config.yaml
arch: "wide_resnet"
stem: "single"
widths: [160, 320, 640]
optimizer: "soap"
max_precond_dim: 1536
adamw_lr_other_params: 0.00099
decay_fraction: 0.3
final_lr_fraction: 0.01
warmup_steps: 690
Rows from block 3, named by matrix and row number. Rows with one number belong to one channel. Each number is 500 + 40 x the weight over its row's rms, rounded and kept within 0 to 999. All counts start at 0. Numbers have three digits each. After the name is the row's rms in percent of the matrix's.
# convs0: first 3x3 conv (model.blocks.3.convs.0.weight, 320x320x3x3), inputs 27-35, a 3x3 kernel for each
# convs1: second 3x3 conv (model.blocks.3.convs.1.weight, 320x320x3x3, transposed), outputs 27-35, a 3x3 kernel for each
convs0.201 097:514466504451452495541384492468528534480499526539471496502523468598515408491538523517484483451494552545525482495515471575436530497438488525496535534481476533499497449476510536553529453537490466511494560549506453520452464490496511487544495486531
convs1.201 103:552542502477532477528545537513502448465442473485529560424548529491527484545482433489496628505545511472587494424525465478501496528502532501510488425484435561505517632515543522452491501513483438450474470494477468484499526613450496488524495532447
convs0.202 095:436512486547483455499523502522461549456483545461485515455464485527479510512517561445459472514467487515474518515502506502604578490499491499541519458507458476472516461573508517528565456509581467490446522471518523518445490524461568494525516522536
convs1.202 102:481493488520524519543558513479452498462529499575562497484503483578512461540530476422511523479462524522460530470513559482451514498439488486537495474516555479431473462493550530506509541482496472416545475491502447502488480510463429512488470409487
convs0.203 089:475448488452487500486528510549496467480450532464425475457509492520513363446389431479492517452455516504529487502507560500557469524506467527488538502471472461421473452468482504516518522539436442486517452466436491440530489428456470499520416514438
convs1.203 096:468502468448517516556535483582531517540578600584526519568581511492490508506529510529495407501491475506584468484489474513456479530518407490452550466467488477436535487439499461477548555500531524459431493426508376435544445445485411480565413478446
convs0.204 104:503457502492474504505547471488413469519533527521541532478536508398513488458480506503481573583487511546582455536529507483511447495567504459480505558518459460504548527430488545498493502531508531509602562524459482567492463502517488490472530573531
convs1.204 104:484509503504496495501481539557529540508436516470471439569574561457539540460485507463474453528497552560561444456511544556536492510547528501479508538582479526472581501485502528463504573553483530468549469476479516545473498416428462454508437489545
convs0.205 095:510461494542524573499519507533480552527484526415460509434471436459499447472447479445448486473519444477509496537514556448550535536479576530498498543536468475625501510444565535458423470459488532479448516444534461506539527453562492455576429435530
convs1.205 096:455491490467546496500505479533530546510479515493569516514514520530486404497510541499511469487540569533578545530509427493482476462456527491471531506506529507497465470478514525457488482552421464389482487510504497419494481587505516520421548449531
convs0.206 109:512514490577534427553560484550450474497511484514498481483495497469469515439510430493491465480492456434540486522538527492432511454535531462472468504481543521540547523481489493550552513488523423459451453418498518444509515490549521479539505503586
convs1.206 106:552466491534491461468459484540505441536513512481526427529444513493566494507496430546489525564594584543461485577491478513578458508479579463463504443428523494510510520435496487457505578490498539438450512476499555533542560495511507508486423456484
convs0.207 105:555511398582587443465431541471579438437480507533471500442503465487495503498545488536561412455511586509470497529467450484504457535524511544518485485505466540451473551454447445433496477555456451437441538513480492487501505506491531566521503448477
convs1.207 104:464492498489496476444580513537552443509524518467489543489562531510529500546497459529497532501515504562584457524442429566555433524511492465554466539485509534485482467481546486538518496476535503489495471479413578545437514504478489488505460527455
convs0.208 101:548473406566466469555456436459552448498509514518511501548561473465508447507500496450478542481515581548501579481503459512507463477536422483471530480510568559486502530555511515488456430507483502490433443574554507479511557544503609493484558537507
convs1.208 099:445504470438435505508510509446484497468478551469514522556535569550521477489515541480508484466538470508441549519453489492483492488529559495517500526475505475596532485475587490515508465533487558555451537494487544490488593533503556480601606582668
convs0.209 095:586532605551453509498472467475452450496508519497559498556506518490501491485462510539543517553485539465520480485536485493504514536441429475525539469465506530528508505488495471469464535489512512505453484509465511571447482507529476488490546503500
convs1.209 095:488522498535491462507486526578480525508560489532517540479519522491499535422393520545543548549506517489544448494517469484424532433453524521454489463505474555460498456495472507542481561489534503401500527432576518492429512455418460549534455528515
convs0.210 101:535518554495571519499474511510493500447487432468472525508547493549507435578465466529543531539475463541457497468523451480477499448523532554547464527501432493566502491483506520506495452506515452531503480445523498380488529444474493456528492507552
convs1.210 106:478505540469500532475506434529570540549518476448481442453492452373471533480510482486540524500481475512500442439469484500468435511428428454446452455475463502538475492439461514497519470561490496525504525460567505478515517543534397505505452456461
convs0.211 098:486429489488517570436496558436476501487503479470423531540619501498469476496515536473576594555568567523569457465512508427510543476492519525479447513510447503482524466531462517471471519553470528495468506435558476492517515540471533551472444545507
convs1.211 099:522523532528500444510569496492511543548504531565535470552498553525514577462454533555587521578513602601576556471528555503527490590515551466490515454529474492491462495548537551530541458482538507569440471505478501499488502430539495495507447512519
convs0.212 104:467474479488546448536549475527488499512514501579556519519472523564537516555460512530496509506536483501464501458491473533418493582479536511535535596534522519494539414536431465513550486444486476522503507523560550498551471496512517459509493483531
convs1.212 101:516445482477547517446475484560537473510549562461501517442454523531560499520516578558510432466511533492508514377535466496477434480494521508567524520542506548540524439421409465544493499497485427516513508466511469416472526489527494508427423436486
convs0.213 106:505480557522527530532515516549554506443526474491483492547469482524494468489490466495523533554532519543491530477555453510506463502435440449512472470509501503444394512463497455534573472418588425581545546577471461536483497508468520482514451416493
convs1.213 108:582569488491535502525494494469440462528459465510428494509453566486537539528518541477493476458519547489503545424531484469582540463497487440447499465511486445530470475473549435509503423550436522548557549463509572469501502522505526525471498519544
convs0.214 100:590478481502500478510546459477517547497522487550482505476494455547532453537496508472529448503539478491518457471433470516549579399456437482477546501502488508450528445470522441452512479497465500466504464474479461435438489512542410495447496502532
convs1.214 099:530512513568494523505546429494546487534486489438492406466463495546448469544445541604474482462460554433488495503482524457485437478450436490460521478447546480471606514516501569446521487481461495488502515489529467554501494468442539495522460579488
convs0.215 107:486529501497465491510546430493474477371516564488545556555598523517553426533482437484512507585470497511494497454474446417504454456542481479460469441443527525493533411484510480529593518539499496470527491471502465379495444495461495478517461589516
convs1.215 106:478476493526507533493518530457480501482510495487489486515547478571420501500459454511432501431529466499530520503472396487463506546550507437446474472501471535513453547472476491467548522482511442537491409562527541492530527474578444560512540550511
convs0.216 094:456444539509527512501567500535563523531511501453499495482496572535445546466480554488538453433482437468455521559552548553494473470528477550505540542524572563596564483478483541466465510463454468541462475432427523590604467425558459434510476514525
convs1.216 094:482505454509444498474516540517433538480457459517434528550475447495543504466493498539510507498486547549454438367533505523474505500562502594518534566548514490547497502489462531501507480543419514528537558584561518504557492458505476407455479502535
convs0.217 109:601517520504459498478480493521490448483519471511481515509522571463475487528486437497480534497487547498484474481516532538487499477471468486502557474543533479522438513513482507475450498446542560518510505461500519489503461543510489514484503457561
convs1.217 103:463477461543505534467516560489539545514527520533483428524520472483453500518525512538478457490521498554541522541534493566564478439535579499473480589520464505445508430544517521485479555451510446548478507481340479544532441522481461512482559492515
convs0.218 096:579621584608517517448515438468489545455529525432476493541496550557544584456511481534452460483462455468571520500496462495516513485526523526554472483528548505518485499490474483504504547492491535435444501502536486511536491545483504463468526488501
convs1.218 099:446503495523511521446486521581609603518580571552515528496497585421453475434537502531533528541539505500506522550547490520490507566465587519516492506526496453529491524497499578519495486522494500513474533522543539507515478509491513434486485482505
convs0.219 096:494533462503479409462455394467473437502519506428500485562506481461539555527441455579512414464523537502543475476528470520478445462406436531548497534451510503428502494501515549508460478551482517525458467514498464540494480481515462494539523509445
convs1.219 096:452419466505451452463463480446459491471476486495585506467517508502512577504526499385536438492523485515503536511470496516562550461577468506441432498510500488490472541454472524485453512544477466416490420550436579525427482514449460481446536436504
convs0.220 092:559492493409441514511511555472529537465463515526507492458525475494516563538481482478445490401477490456469508494477543465566518457553531560547494505586528569505499500469478503530479548445564560558482555559432523579476463491487515470517462494480
convs1.220 096:470524512502494504511513480473419506490483522488529467588513530452439396493452439504498542498512510544501438495487444550449466432501514581520486515524485477523473477530442493484467424480446490474567437518457520474500572479498419482469518443499
convs0.221 113:540430437450501488477545498454477510513501490498511511477451487465519511454511525580426524569482484439526493484485503568482551480485498510575451498561519526582446519472507486482479535460540484457557519516481463511508499511452509537449532545403
convs1.221 104:460440480468485492479472466512505517496488521497503449466505548501517518468464544458528475450506533522445502485476576469550501462550514522549514535527502559483474498534472470479511573497530573501476557482471457554404506547549512467529378497489
convs0.222 107:485502467540484461604537490562397497481540531497516516544459498520506501450493468513490391525564451565573498549458556549585487559547559481539470499496507437514479515459459428453534547490492475504512422568609517502511557509521481536443494543478
convs1.222 101:534498502545527498502483515442483478452489512488542525530501530485560518467527534565538562533442479450503488500536511549474480528540539564457448581478454539537539452481428495473430434451520405447531500479502447533506500540482517431500525501455
convs0.223 093:458497605508505447463490559448514507461537539488537542523500561462511428555504471414517566474532477541462502465555429476507523468506549547508479548484502563476542436545442538519586542464530447538488499495514456513443477482499441491492490423502
convs1.223 098:541493537529561523437499534583574514514528510485486506440503533442535472475468535527403422505396428479477520450493551433515516427470535509511542502430504459421456530495457499477494573518471513517496487494460522396467539478523517496495446472415
convs0.224 094:459517520398494519429446517575544536447548484496419468397525477611559494516504518527525446503508524516521467531524550504511450451461521442480478467477447487446521504501516533423559495465522538564552516543446513508461470447488512540535519495480
convs1.224 098:560502475508508486452516561526477502416486560458467488511554553527532493478505534460468513538555530515536529513594491538493434541515487520532503510509554529497515476467545476596494523565463499458503471519551493501497551487506466487546501523481
convs0.225 108:485493441543428487555436468573570478564473540499468467420471514444507518464566492546473463537458488470519489530494491511416465500554566458475525541513534515492552495452461527480455532485476568561484526549538452506563441544462494533556464526495
convs1.225 106:539496466401506494469476526513552589429523547520508465497447472500458460463506475470487536509535489467463457468515458471491465476454490528520435456483540500551496406492529446570467470417448525472537495539533565530500493534523516511516581426566
convs0.226 098:428498489491449468506473473478501428453448457518447468371494513482525459455473504522478519486540534536553513423447503431489589532489509493528531508477509450474527506547402458514506513467465497520417480538534522575544497467520522505491491549532
convs1.226 103:426438452419484472472492513492489488527449501469498465471409443535479480482505574504431491478463613380520480521493533541547451503534529489540477508489462469470392467431493500441536473539513494500416504466472450529500456525441530471509508465546
convs0.227 091:431540466525436405481533543532498556494589501599559510511439522563486504504578503503502514487461483475462458578464503482515573409523529474497492470510527511497477563563507448499474475488539524540586627522497559498503466594500475558603507491522
convs1.227 093:489480502488532418534518518516487475487501497494505450383458494448433479471476422483475536519470423565492474423458397444476567530484492424478524481488570456491487457542460519506472460501540501499509553520544476452541484440435504531538500478458
convs0.228 105:496475456523518527474549540478514511447478500471447527527458528504492484518488490426522532458474561471427457490513487574490480483523498482586525493529530447475457531501579434515486466489493519473488528468462531514510527537521471472490468421547
convs1.228 101:480497501465545466477502459501459471515467530471487528500540501570497449512546502451471519487541427513504497483479491507496538479536570584498611507509550527485516540510533473522519508422455506528510474515566553506447534599542501520563521519539
convs0.229 102:551498520496548487516455416477555512392465463491408484488542491495498490601571489542546459504517555459481456552537472506445572507470547522530524492503474488489406471501507456491433474469496459492469482520436577455486475467532414498457534415495
convs1.229 102:524567538472514441477477532470472416466514511470455534511463516479506512464437530512511476502548570550482647483524431562526544563434466463484482548453503495552542455454571498535487402502445555512511488490543481482526521592463532465488472555476
convs0.230 105:541473488492548466549560518547453506498546527452500471519553541497507559505502527452579474423491477441545491418529433516496486540525430546487448507468448534543504459542523500478448532476519525546490534505529519485559544464563476569518513499500
convs1.230 103:525456407503478534534466506529489542478519534539492558483544488513543541484484518541501550561510540452410482420529489437482532529451494473568439519549484455564478539494485500565517524478501515463523569520500519548491512457494526451547510603483
convs0.231 099:559496474528539531528475447493518477569503503436526467463489501548484518490562565576539453546510564505530484500498503593589531526500458482467513517556460605559545488530612525540493467492492496442415589437481460535551479520472431507511392549549
convs1.231 102:476489526449471467501513437461550524548533599494547467524641568576487474477489457571514546552557596540628517559585547472557536554499515479469455484554483520495481506506502522537443514580476541509511442535559420544484435457457454424545473532499
convs0.232 103:469489508482561437474537468524509515453482501522497539511537522532445540584539523541510515482531538559425531507515468492428517469488578530483547515499565392497480552441459477501421485490514417493492485569509480494490448473561526459474477556512
convs1.232 099:516496503580466520513477504568526484493572597529434474468502470504490369497515515463485541490570494553483508489506486542495535559459492511467523526486391439509494504488528454465484544477478549466423459467575523532472592516519516528498495533507
convs0.233 100:518556494537489521553520436491466500548472444519491466418554558462485505404470481469445505417516513460530473575549505524502469435528505446496446521489591510497543549487518553520502541490447510520566593476565449512556458472525507566446445536571
convs1.233 099:511488424448471493540479452468517486496541443508426461598541504535496562489442497532553447533440488539502497466514458498493474436437449479513467559542507535569538529484558470418554486501454541423536487461464500469473483547480559471473500472465
convs0.234 093:473503504442454491466562487547529505524477554436489531542528494532528472513475402538496497492437480514466496441447495509493461523462427468506479458501579535542541476478508450492552515505496555526480495493522500524450454518460515520521516559518
convs1.234 094:444472514506508482482485447560564566474559556480587525511522579502533512540557449516542474475451438452405458514494526485434427416540528414448462460482526503492531476547494528556524437512478581509463456552506467400452477509522502506514570531487
convs0.235 107:521544482550508403482509480531478455530495482510500462504537488522398509516510438534469450488538528492488577515475533465495489558508530500481469546496487521472448520499453478526532560470519505529503394515518467460459496461431489496427597528501
convs1.235 105:488458557602517512480433503508553505476477477548476539510480424540541472471581583482519510511573482437486464407474450585433505519526455496506498449486494471529470566464510488401552549500465478427572489511624559544492485440452608501552476509517
convs0.236 105:510538512561526512508538532550570481485465500554505484501432505514622519538562537492405522513522480489519446483553496532469520476487504443532573475459462490465386534493494516520519529501502499525453531498480493458486551498516544507520424621490
convs1.236 104:538469502461486552520468419536561469504463531523473456521507529537464568465536495449465495505531421489478444480522461495504552502525545474458501531478546409553509575463548525553504565536500496472534458541407507503468492493482537492492525528461
convs0.237 102:515462515534460535508478584517473507473486473599514534502485546506519513512499518505509458551481482562553493472503484541550499531549466519518509590516554546496541539520493506507508482441459556519447524497502493598530539508516523448503468544461
convs1.237 101:448445465450475468529425494494490548547550513453468479536509468496570516526566582595437466504473480486521499527537488515446599402453547513556417500535458500492461447503533537580480472511544484493538504513487499473432463475453499479476471466498
convs0.238 097:457553562496457447459553509457416507488529527537535508469506451506472559485501478502520516544515506501489469516608547564490515530555633470473562492434588521492494530485496428545523499523428578502521532485485505508521549447506516476555578432507
convs1.238 097:536470499472455458525483567478472401442539452516501467503475500542525496545475495488499460471478465532504490484496531552566547483523472505515479504531497497539597519456560495560481506440511470494559518573452568549562465474435492562458513493402
convs0.239 103:441456555500577554514515504570543495471480502473492555527481483525506511484460468481470473552481477495525457438480468530471501593526452603474464446456512478504475496508437422474517539450520540472463518545536509457523497478493494456508510520473
convs1.239 100:521444553522453467525539555513516507498491456532440503492509467511520501495493454520478520481587495488490482561490557447500411509518459483471454502503463554469480449479496494514442531492490467501520515447446532463456487521563449513529442453502
convs0.240 104:447548484492457556518539428475553503516443502490526530530469483475424497479546501545500504480506560545475443498510412470464521446441538516463592519494535505490478485549498443518474479513505492521463516517529516543473478599507588496534447444452
convs1.240 101:517542468528554457538481408560436527475550496492467534452454512531454524457469490455559528515408530528489452542446518483572505520497504539577529516545521480498473483477485468515455498525470521533516515510508551507549546490509538488488518394553
convs0.241 096:520512488524468464517488507576534519573584502470509436530578495449485409489489445485482490454541447400490599477501496463484463401563509552501475542462582503571457525486495541459473495464563454531517557508482552550483523501517596496556512503480
convs1.241 097:479515459566559527535530525508500577459440429502503460515406586480507514417451497479473518586482462511470515534475491531472516420492549517500526526481464438459468473486447522560492468483483507516524474488506484472615494484525500570501472512477
convs0.242 100:524523479534424501504457471422470489483479430446483493551534491495467493531417493520483581538517515497490512494541543489514459518482516459518535486460512467493476497518584591501485559540470572522466475507513505472456518545466550436454497459500
convs1.242 099:450535434423536520602492465481487530489479421419433498471509385462491492505518442576472487515558504545508578514457485527565522492488527540439540551519523546558612452510517477520506466515502489499537513484574601511468531469445480434480535487465
convs0.243 100:569501471496449491473475484517464548480571486428499430542503524528531461485537409467540524421550543547513603456474458455552494485533573482475559523578454522540452500541470492484489448510461545476508576498601503513500475419454478521513509523493
convs1.243 098:490551480523492452450554411492505482475408484466551541531426564521488488460545549509493471449422575491530478410469494531449578525489509523425586495533490491439506417454517493471465551576466465478544505524496504518540507453514460539480483452488
convs0.244 100:514551501517515476500515545554539469579492507462493458471497510522493528474506400457552463515472501453569471526469492499451533464469435550491524504543561453490576443468489504435507538506462426465497491498498516498538567567554480477532483595534
convs1.244 098:527461536545564585492513462554464549483529543530460476514465503502469490464475499500477434506485530534457440499495424463508472454520509444580472532519556519401518547496516433482532549564516500506500503462516515479496546520582582556517568493413
convs0.245 100:470533569446501473515474499439508505407528492451544512514532459466521480561517469580522540546522414542550419535551478463497522529516572493452502592500487518517533499497498438472537452455501506495459542499513563592522424472451508460450502479470
convs1.245 103:455485501474446483483451523525484538536473504440457442429535558496499501451481465542532541591500536495529489457559524493574476509480559510475428505531440575499450438466509503505540432523577526531444572509487588538497451504449470545516506490458
convs0.246 101:476456438586449437546520481492499501526459450525485525555495520429585491472499509461492446545528497463563503500521476520471531465565448549502521544501508467539470543510561516470513507425549481495499395431587506485533523537524541562545488508497
convs1.246 102:452441479516465487528499462504568482470451561509556590541491530518541482490466453494463523532444484581525477560453415443553452515561500508477562480478474514484498543451473591568466549540499445474492515476544528531521472510500490450514483454507
convs0.247 099:529575471552488474529536460536471524498454510540461460479490535498507494498557483489517454482474480489521565521534518504474548497530525520483555458544528563567508554475519463467473484482470437533534462481532522574431456486505535504456458476532
convs1.247 100:542561545583547576524551435493498456500498524552484551462533568522487515453530527492482471529497448485510478491584582569556537593547571491513528452508435498485525520455514528538462511474458556495416383507579464510530424554502502460510504491556
convs0.248 102:515415476499477514561549576482527511499512442493499515438507425498470507513494492496514508547534478494546462533475403470413514488438469425475551489496517529503505488502534491486480420527527569507493481400538518472533506553595482491530474493481
convs1.248 103:497472552538535442596533465520544526475528495516518542482530531479419476485424453479464495559502486541439541616467459420484473499523484509480535494484549563559450473488549462450528402457496458482600517503465496484458445474430472464515473434494
convs0.249 095:576543449522521544451511486527498433428450480438423519482454521474515457502445426474506537572491463465496513516497442456454470466531477454439496439420482480501451490539518525517531492545505561507518477506521555541508476464557450488558504523469
convs1.249 098:524523590498513531519510478448515486489471464495496536593475485578498473483428506446525506448521459459517541495484479455429449481559528479512468450512496485446424524487511478485517487559516527462466528548445544503406517502472520440532536406492
convs0.250 100:473503501526476496504475472522464491486497490538414497417530481563534515495498456532448559545591529530553490495516485469530527515529533542472482529519541502505504442508448550462466516506491521444457466452503497574452536546511467501434498531488
convs1.250 101:501475507513564549476505568444454508462498517462454520563509554529534530550535487506457507488495417448504435545456505494551512460500564488487563488523469557540507495560433497489530482564511487492551467496512501515495464459534488468552558462540
convs0.251 098:497477474515450454507506473515583567542487533478590535487479451491476508438500524509503525474517552471497573539502486494484454475524479501483472518487494484505518565502521499588479533536543501514599474478516615551518480525458531430479521460453
convs1.251 099:494533515506523501454462502399487474524511480512475489513494558467586511556496531508549431492484405486506523476453504498435542432458473486505472475490476470448523413485451556436434514516466534518498585562539525490498545521453475531413547472497
convs0.252 112:574447457442456449501469503521543588523530568489431480493535478435506467574574532483508483458494478521437452487510476504457537512517492487501535452515499498529550518475493484511481469552548490485521446521533517467487461519479533506516470437446
convs1.252 105:508512436568519492484535544558536516524438482454509538462457544458496517475435523498510486449508439490561524517468444472557507497527495506485517485472530518485432526485490552502558506444506550497569497524578466552499550542524395526453509398499
convs0.253 095:542555556490512443499443432442528470441501482465512502510528567488564626524523591471496472464516493577461473488410541574491531448496573509474503545493448462575512503437496518471509518539494491554495531556486549493427597532561531507414465485488
convs1.253 096:564468469561501522497444465482458414477464467504539530437479526499471563480563501534601514544572476492511516513479460473502438521582562493494536456466473437452472506473492478533473495521490536524484502526429415451544403481536521445524477518470
convs0.254 092:499520438412487461563512488547484496491449473474509413534551584454556482542536525519487432511510547476494484499530526534493484507496540530511483464483503492508489462431437464520464482507541420521552432452536504420514506550471495497463497444515
convs1.254 098:517503464491540476483484471435511512491487509493459478574513494507517424426428433508460493482498512488428493523478527500522548428471489567500452522528465497480435468490553554394439538455479508453464552513508518551501483501440513460446571460553
convs0.255 096:566550510571563539558522520510484534468482506559437424452536567431470530520497397513510440482472449449591483478543476460570613525522459569490483488441514425432484470523475552554532557518593472445493466495503467420494507538493488550525475511507
convs1.255 098:459493547525540486467530512520526495477499542458504501506538452517455543552495507582402542393476560479497521556480494461478465539492478442489487491523487447448545543457484538541476523489510495592548537438501507485502556505488458531514534452478
convs0.256 098:445501494526560497474509449539486519515491469522542502494472502476519461427481455478486490528528557584506573451491475494497498623464584479537524527538499413561488501520559424555484456439471558512463484444544468506533532555446539488474466524512
convs1.256 098:474465388509427480510459496493471548480527429513481523550534495490459478424471356501479458528558519559506472478464438552506436545476472577476491496554476472518434517517490489452478497572478458426497452529464464450454439523486446479471563493488
convs0.257 097:521500495570609513524533478486448449487420464395464480481513523402478621452468516498513514483481502468490512524439480490497492556567428543440477514502465487486515515502530481469505491494490479483481505487467499474512491442551527490489462506518
convs1.257 102:543517499499505531455465480532496514488544500531493473514555468510463483597544505451464528551521515544532501513537498509506450462461462488448481517520523483498515486500456462499476502482487534522471503447523437558540498511514523492437516535494
convs0.258 096:426435504460460485511421519422445497572455455505491442520503501418449459484569491471532496423495534547514492448463488449429441548492528513465503502520498473474501481515565484530541552482591522495438469469488543462505487542505550501455418536457
convs1.258 099:402515509482483511407466536478487514523518470479502532468497597467520501505540499509577577536558530478521538475383484519494523540544514476460457475512417455557471558576466467506455511535523425523476435483512496404458491494578504448508521436490
convs0.259 103:467438450499472529532469449448455523478558487506482545455529521507472437516570486484500534533450555521525568465563476534471489450508526533509448505569506514490571446505540509531534479496530502523447452491444508467499510497467505526502557502505
convs1.259 101:489503437447488495491484455479489505515440468559503511568518474557484453492473496427441520515507452463489479499455465440457473511496497520551465426464517529479520511457450494491491473474567504468574491533552470469425517459471466503447504402433
convs0.260 098:470494487507555581462488504550481426489544539583482401513528479475530490557493483496541523464579461515544513564511558545493458412447462460556462475479518460431544538508573516468526559492492490478532480484518507468616456597573493491484569518467
convs1.260 097:503493503494435516522497496524475522414477479492407540539537489480506479525423479551460585465470473428501452515506543550443485471430472534507433474479469567460537531437425483534453411566533514555474552543490494517452531503509521526553485489562
convs0.261 102:508491479460468557533536479514423477492489523511458499527563470511481440529493476524548544554426466488540499438430469447527531586527537502472414549419456462512478514468508548460516468450481489486503479538504618466481543462519518486595437450472
convs1.261 100:417517472452524513522517501481503498467455499476483554466474538535448517584523444492523457570569525409470576503544456485475569560520437457461493504502466544504555441457537482480449531430428533486476518438490426484436540506472493486456541512421
convs0.262 102:573459519489493474458510508468453522477527539605445494461476516524470477603516534547517427513452445530570535471518480436477528537474544468501472496426489508488479532524456517444482509509484571468470495523538476545549515488511515478486494433516
convs1.262 102:484519507447559514470506497522471479536504462523513516535525462539515497507488535501483501478532482481570470566496441499532607533482492505461489534569517455486448517535532496492539584480453504490535536399488476492481503512487535497472462502496
convs0.263 101:487541494438492545387513526513485524459458424471437454451505502480426581535441487407477512508464445522555400502547472611528527486447524513525482519489455503491528520466471523452476494484483493523520515528455487425478463446467512455523494468519
convs1.263 098:495484484519429527408501503484474444544519463512547466520446438431518464525476501507480507496500477557511532470552496514516505499447606534491462541569474588498522547568514483546482460524446502520488477479514522513515478629534474542492469494465
convs0.264 101:523529502466488503506515482425512504481468458466498520562534482539500501402462518506476508503561543494408407459462500492488516458470517535497500525581512570560480540416463541458505509538499401426533500463462553533470481485490498441589521439451
convs1.264 102:535504462460519494480461503471491501510539510452457550528481494471465516593504479503550473442527531481514472513533515479487529586560509522529519485487560568527461528477473498508498554565465507557537553564497505504548575486421529617449479529455
convs0.265 099:507483581496479512433484469460450480466527456487499516535487495488506526507442388500522478514559501533491455489467535470529475449393493511478509492553547467462555515482493561526444463453497477488459580502465478523441515539491442517487548462491
convs1.265 100:498516541509414447495474433448506546536471480479502556475506476496467533592503469486474466465526517557591554572513458552544467569512472465458508550537488507496499541495455524543449493502542526462502555470517500548527514523472522461482451494441
convs0.266 096:526517544528444525523478493510517466463483428509451433455457499443545422549429477533481476501465525496491506469484455419451459497527463518526491533550478480511577508492507553523558498519502534440508566498499443591421469433453435483486497534482
convs1.266 103:469476518500523507501542477541527543488456529463507458434485515556491490490458481523542452579513495449488488473480485559541483493503462509519516476511508448471570571495572527573500494529612607435469525483522466458581468483492487498479506508565
convs0.267 107:463535554426460543517433455522497498495448442537413535479497515509522561488480450438515508509469476467501439523522564496536544497440507503554541465518490510486435529510493508524499561512499529537515528490488450534479521487467519567459504480522
convs1.267 107:484591501493505528465508484481553578403422531451482458565529530518490582493491503512535515495531539567460462486494523441525472508486442497534527441422443507535462463546481498544492457465516525462567427530516455470590477449551519493510548575466
convs0.268 093:565502532571520434482464502484543507473488458492572445569534476525456459466497517495491551500542574472491532496513514550544495497500436500477553528540509508537492526468535521594531471484534441457554480422498577562519516507524500528487475478471
convs1.268 094:550494462555474450521530543478489492482464502477487465401447425436490471536468521547520510548544538503487480481463607536537518502492514529478543542439490439545531579530519492474514537550542557498470562470492481531408426468484511443496484553496
convs0.269 097:502476550500485545481485465487569437513536502467544530488562543555554575571618579496488526532458471457563541487491441515538501497483486527524433581577571551489511620491496492476528550464620513457513484569544476469492465474576491472511452462509
convs1.269 099:460492402493471478548525511526551522501524442498426470455503511578574591608581620468494512513523524531522436541453527388458464467480445439488429514455490544533457475596452498476514535517482430454523470505533456519480453460562488438461494464494
convs0.270 100:493532502501525520467535510529487489533530500492566513528470537501532513503467461501511521484537568557492474491504512515569502490517502452529510548505498574461475475519490486550500486520452464455462469490525487523554485531565444498494564481551
convs1.270 099:469466491480503525539488555469443560512534466557493504462464552459463532421543461471496537490495566533455580504507497500449489513542563474508481433456467445513489515453457471514513455463506508502481479471476498395489453467539523496446439508487
convs0.271 101:538493506521493501556458537516537508545560500487544469433483463490510483499435540487490536515495513470496571516558506540554564547482490471513496462482458483472485441496538546401512430524426538549428438436496543482488525420515635503544568622473
convs1.271 099:428491474500478525475532502494490513547510487486514498498542483473455573515442496493511555497503505487512548497502596442468499492457510524492498462516509496429533464506561507482381520511487513509432538466498550484496569477524526470464467524507
convs0.272 099:475522416413478529426489543507461521520513504497538466426513541466467537474515569462502609456406643495503444509439526467526447524475486486522578482433574528487501525439508494496526454522549526474466502519485529450531559482514449547513492436499
convs1.272 102:533515520494524446511474486497485462502503551506503430518454555477430510504424445493516517455519503479506512419457515443485432452480478554476508469542472450514440493495434482533462499509467430523513539470551449535516512497482475494495412443439
convs0.273 102:565551444576569567543574593445553484540516489503526567464480459490583555494425523567508492506543481568539524435429531495508452518504509474468471563531482487542520475465541475516503531497529459511541503433418448573518474549538496446498527549520
convs1.273 102:528556507380471526548515536555506490547453533440428538578610439512523541561558514523494526533482548505488523533500596512463546456489504453446509510461542505490451570535568478520487451503454543434553554519561491478512543486488538516463471468459
convs0.274 101:532464523433484512437508511482508475521555564538535495495508494560460534514461475443532489524551514496520460523583491444536445398517467557504470544494481430471465509504486511508434484509544421433513491413493502476461509453480492465517540453493
convs1.274 103:458475558516504536521504510549489473488548462546506505528553508514454412545544485507552497461506529520485441422505473475486497472443559531446525501535447467435466476493531578529499571548427475407506526551395501488440499525498471451519466554525
convs0.275 098:495489527472483494411424475494496462516495436482548485421472475506443493524482505443529449487596479530404476466523445426494532442533526440574518437577461499572448463559478482532561574565500474496455488515434515459462456554500536493544542501518
convs1.275 102:409516557497466483439527520506491479471501524492544534479513522505523579471531558540540583503502428466464478453453391510530554529470527435503472536541485443518512495496395511498509556528492532531528520505595510503467498546470531471447555516636
convs0.276 101:525511533521512482517495573466464563397465527531459464554517504495498499493463544519502466566490504486446478503517529531585463477492510481541484542525497518494432382481470565543455536482479487579521456480542446493603499501507578461566466522546
convs1.276 101:472500464484428501447467425443474515440482505480505525471548512597549552444479533495494408507469520491503534536523512558489489474502508493516550467484514537519501527520564480471560465522504514575512552556473536452524584499573565555441526539500
convs0.277 095:543553476576565522459525517553530537517536500473484481426445488481458465492596508427477531474464493459440427451482481537487524459491510444447402494417495470513447469411588502397586470459519438514463549487492475430465502498497517531509517557467
convs1.277 100:509467542503487430524483512480449613518453505478476497528534469475492486490487477456560476440475451440492484565437473428473534513521473484576523490567598474550518506428519455463476454427498461534581431487489505538517561489459566454501574544450
convs0.278 094:491465503474479523496484489517472567512496525503534457520442496524493464497429526520448465468515435442466494535518510449488457500465513501513505525544465534515486494507515520553532506468477503473434471520475493447457431495466522505534537491523
convs1.278 098:458451490481483489468473561539590531536500507435520500488427502523472463426506437523502452446494449523525479486444455559499506485475424537481489471551537470471558515502457538515445517453481494501437494529576588579553355503484499554485441509535
convs0.279 099:506520521489495471493504462465465513474563488520446469489534529475609592541564474444495461513493497541562508577558516510514539443543527445527479501484488513480434517440512496469497531584558548525465492571488519545444439453428489515521446450500
convs1.279 101:492529455500538461460480504511491510517546495511540505509550452462432511499454486446545604509507506447479453464466459483564476486477521558481536526434502485468422553499506505567420548567403561483469542468527561521565426530510503504480583469488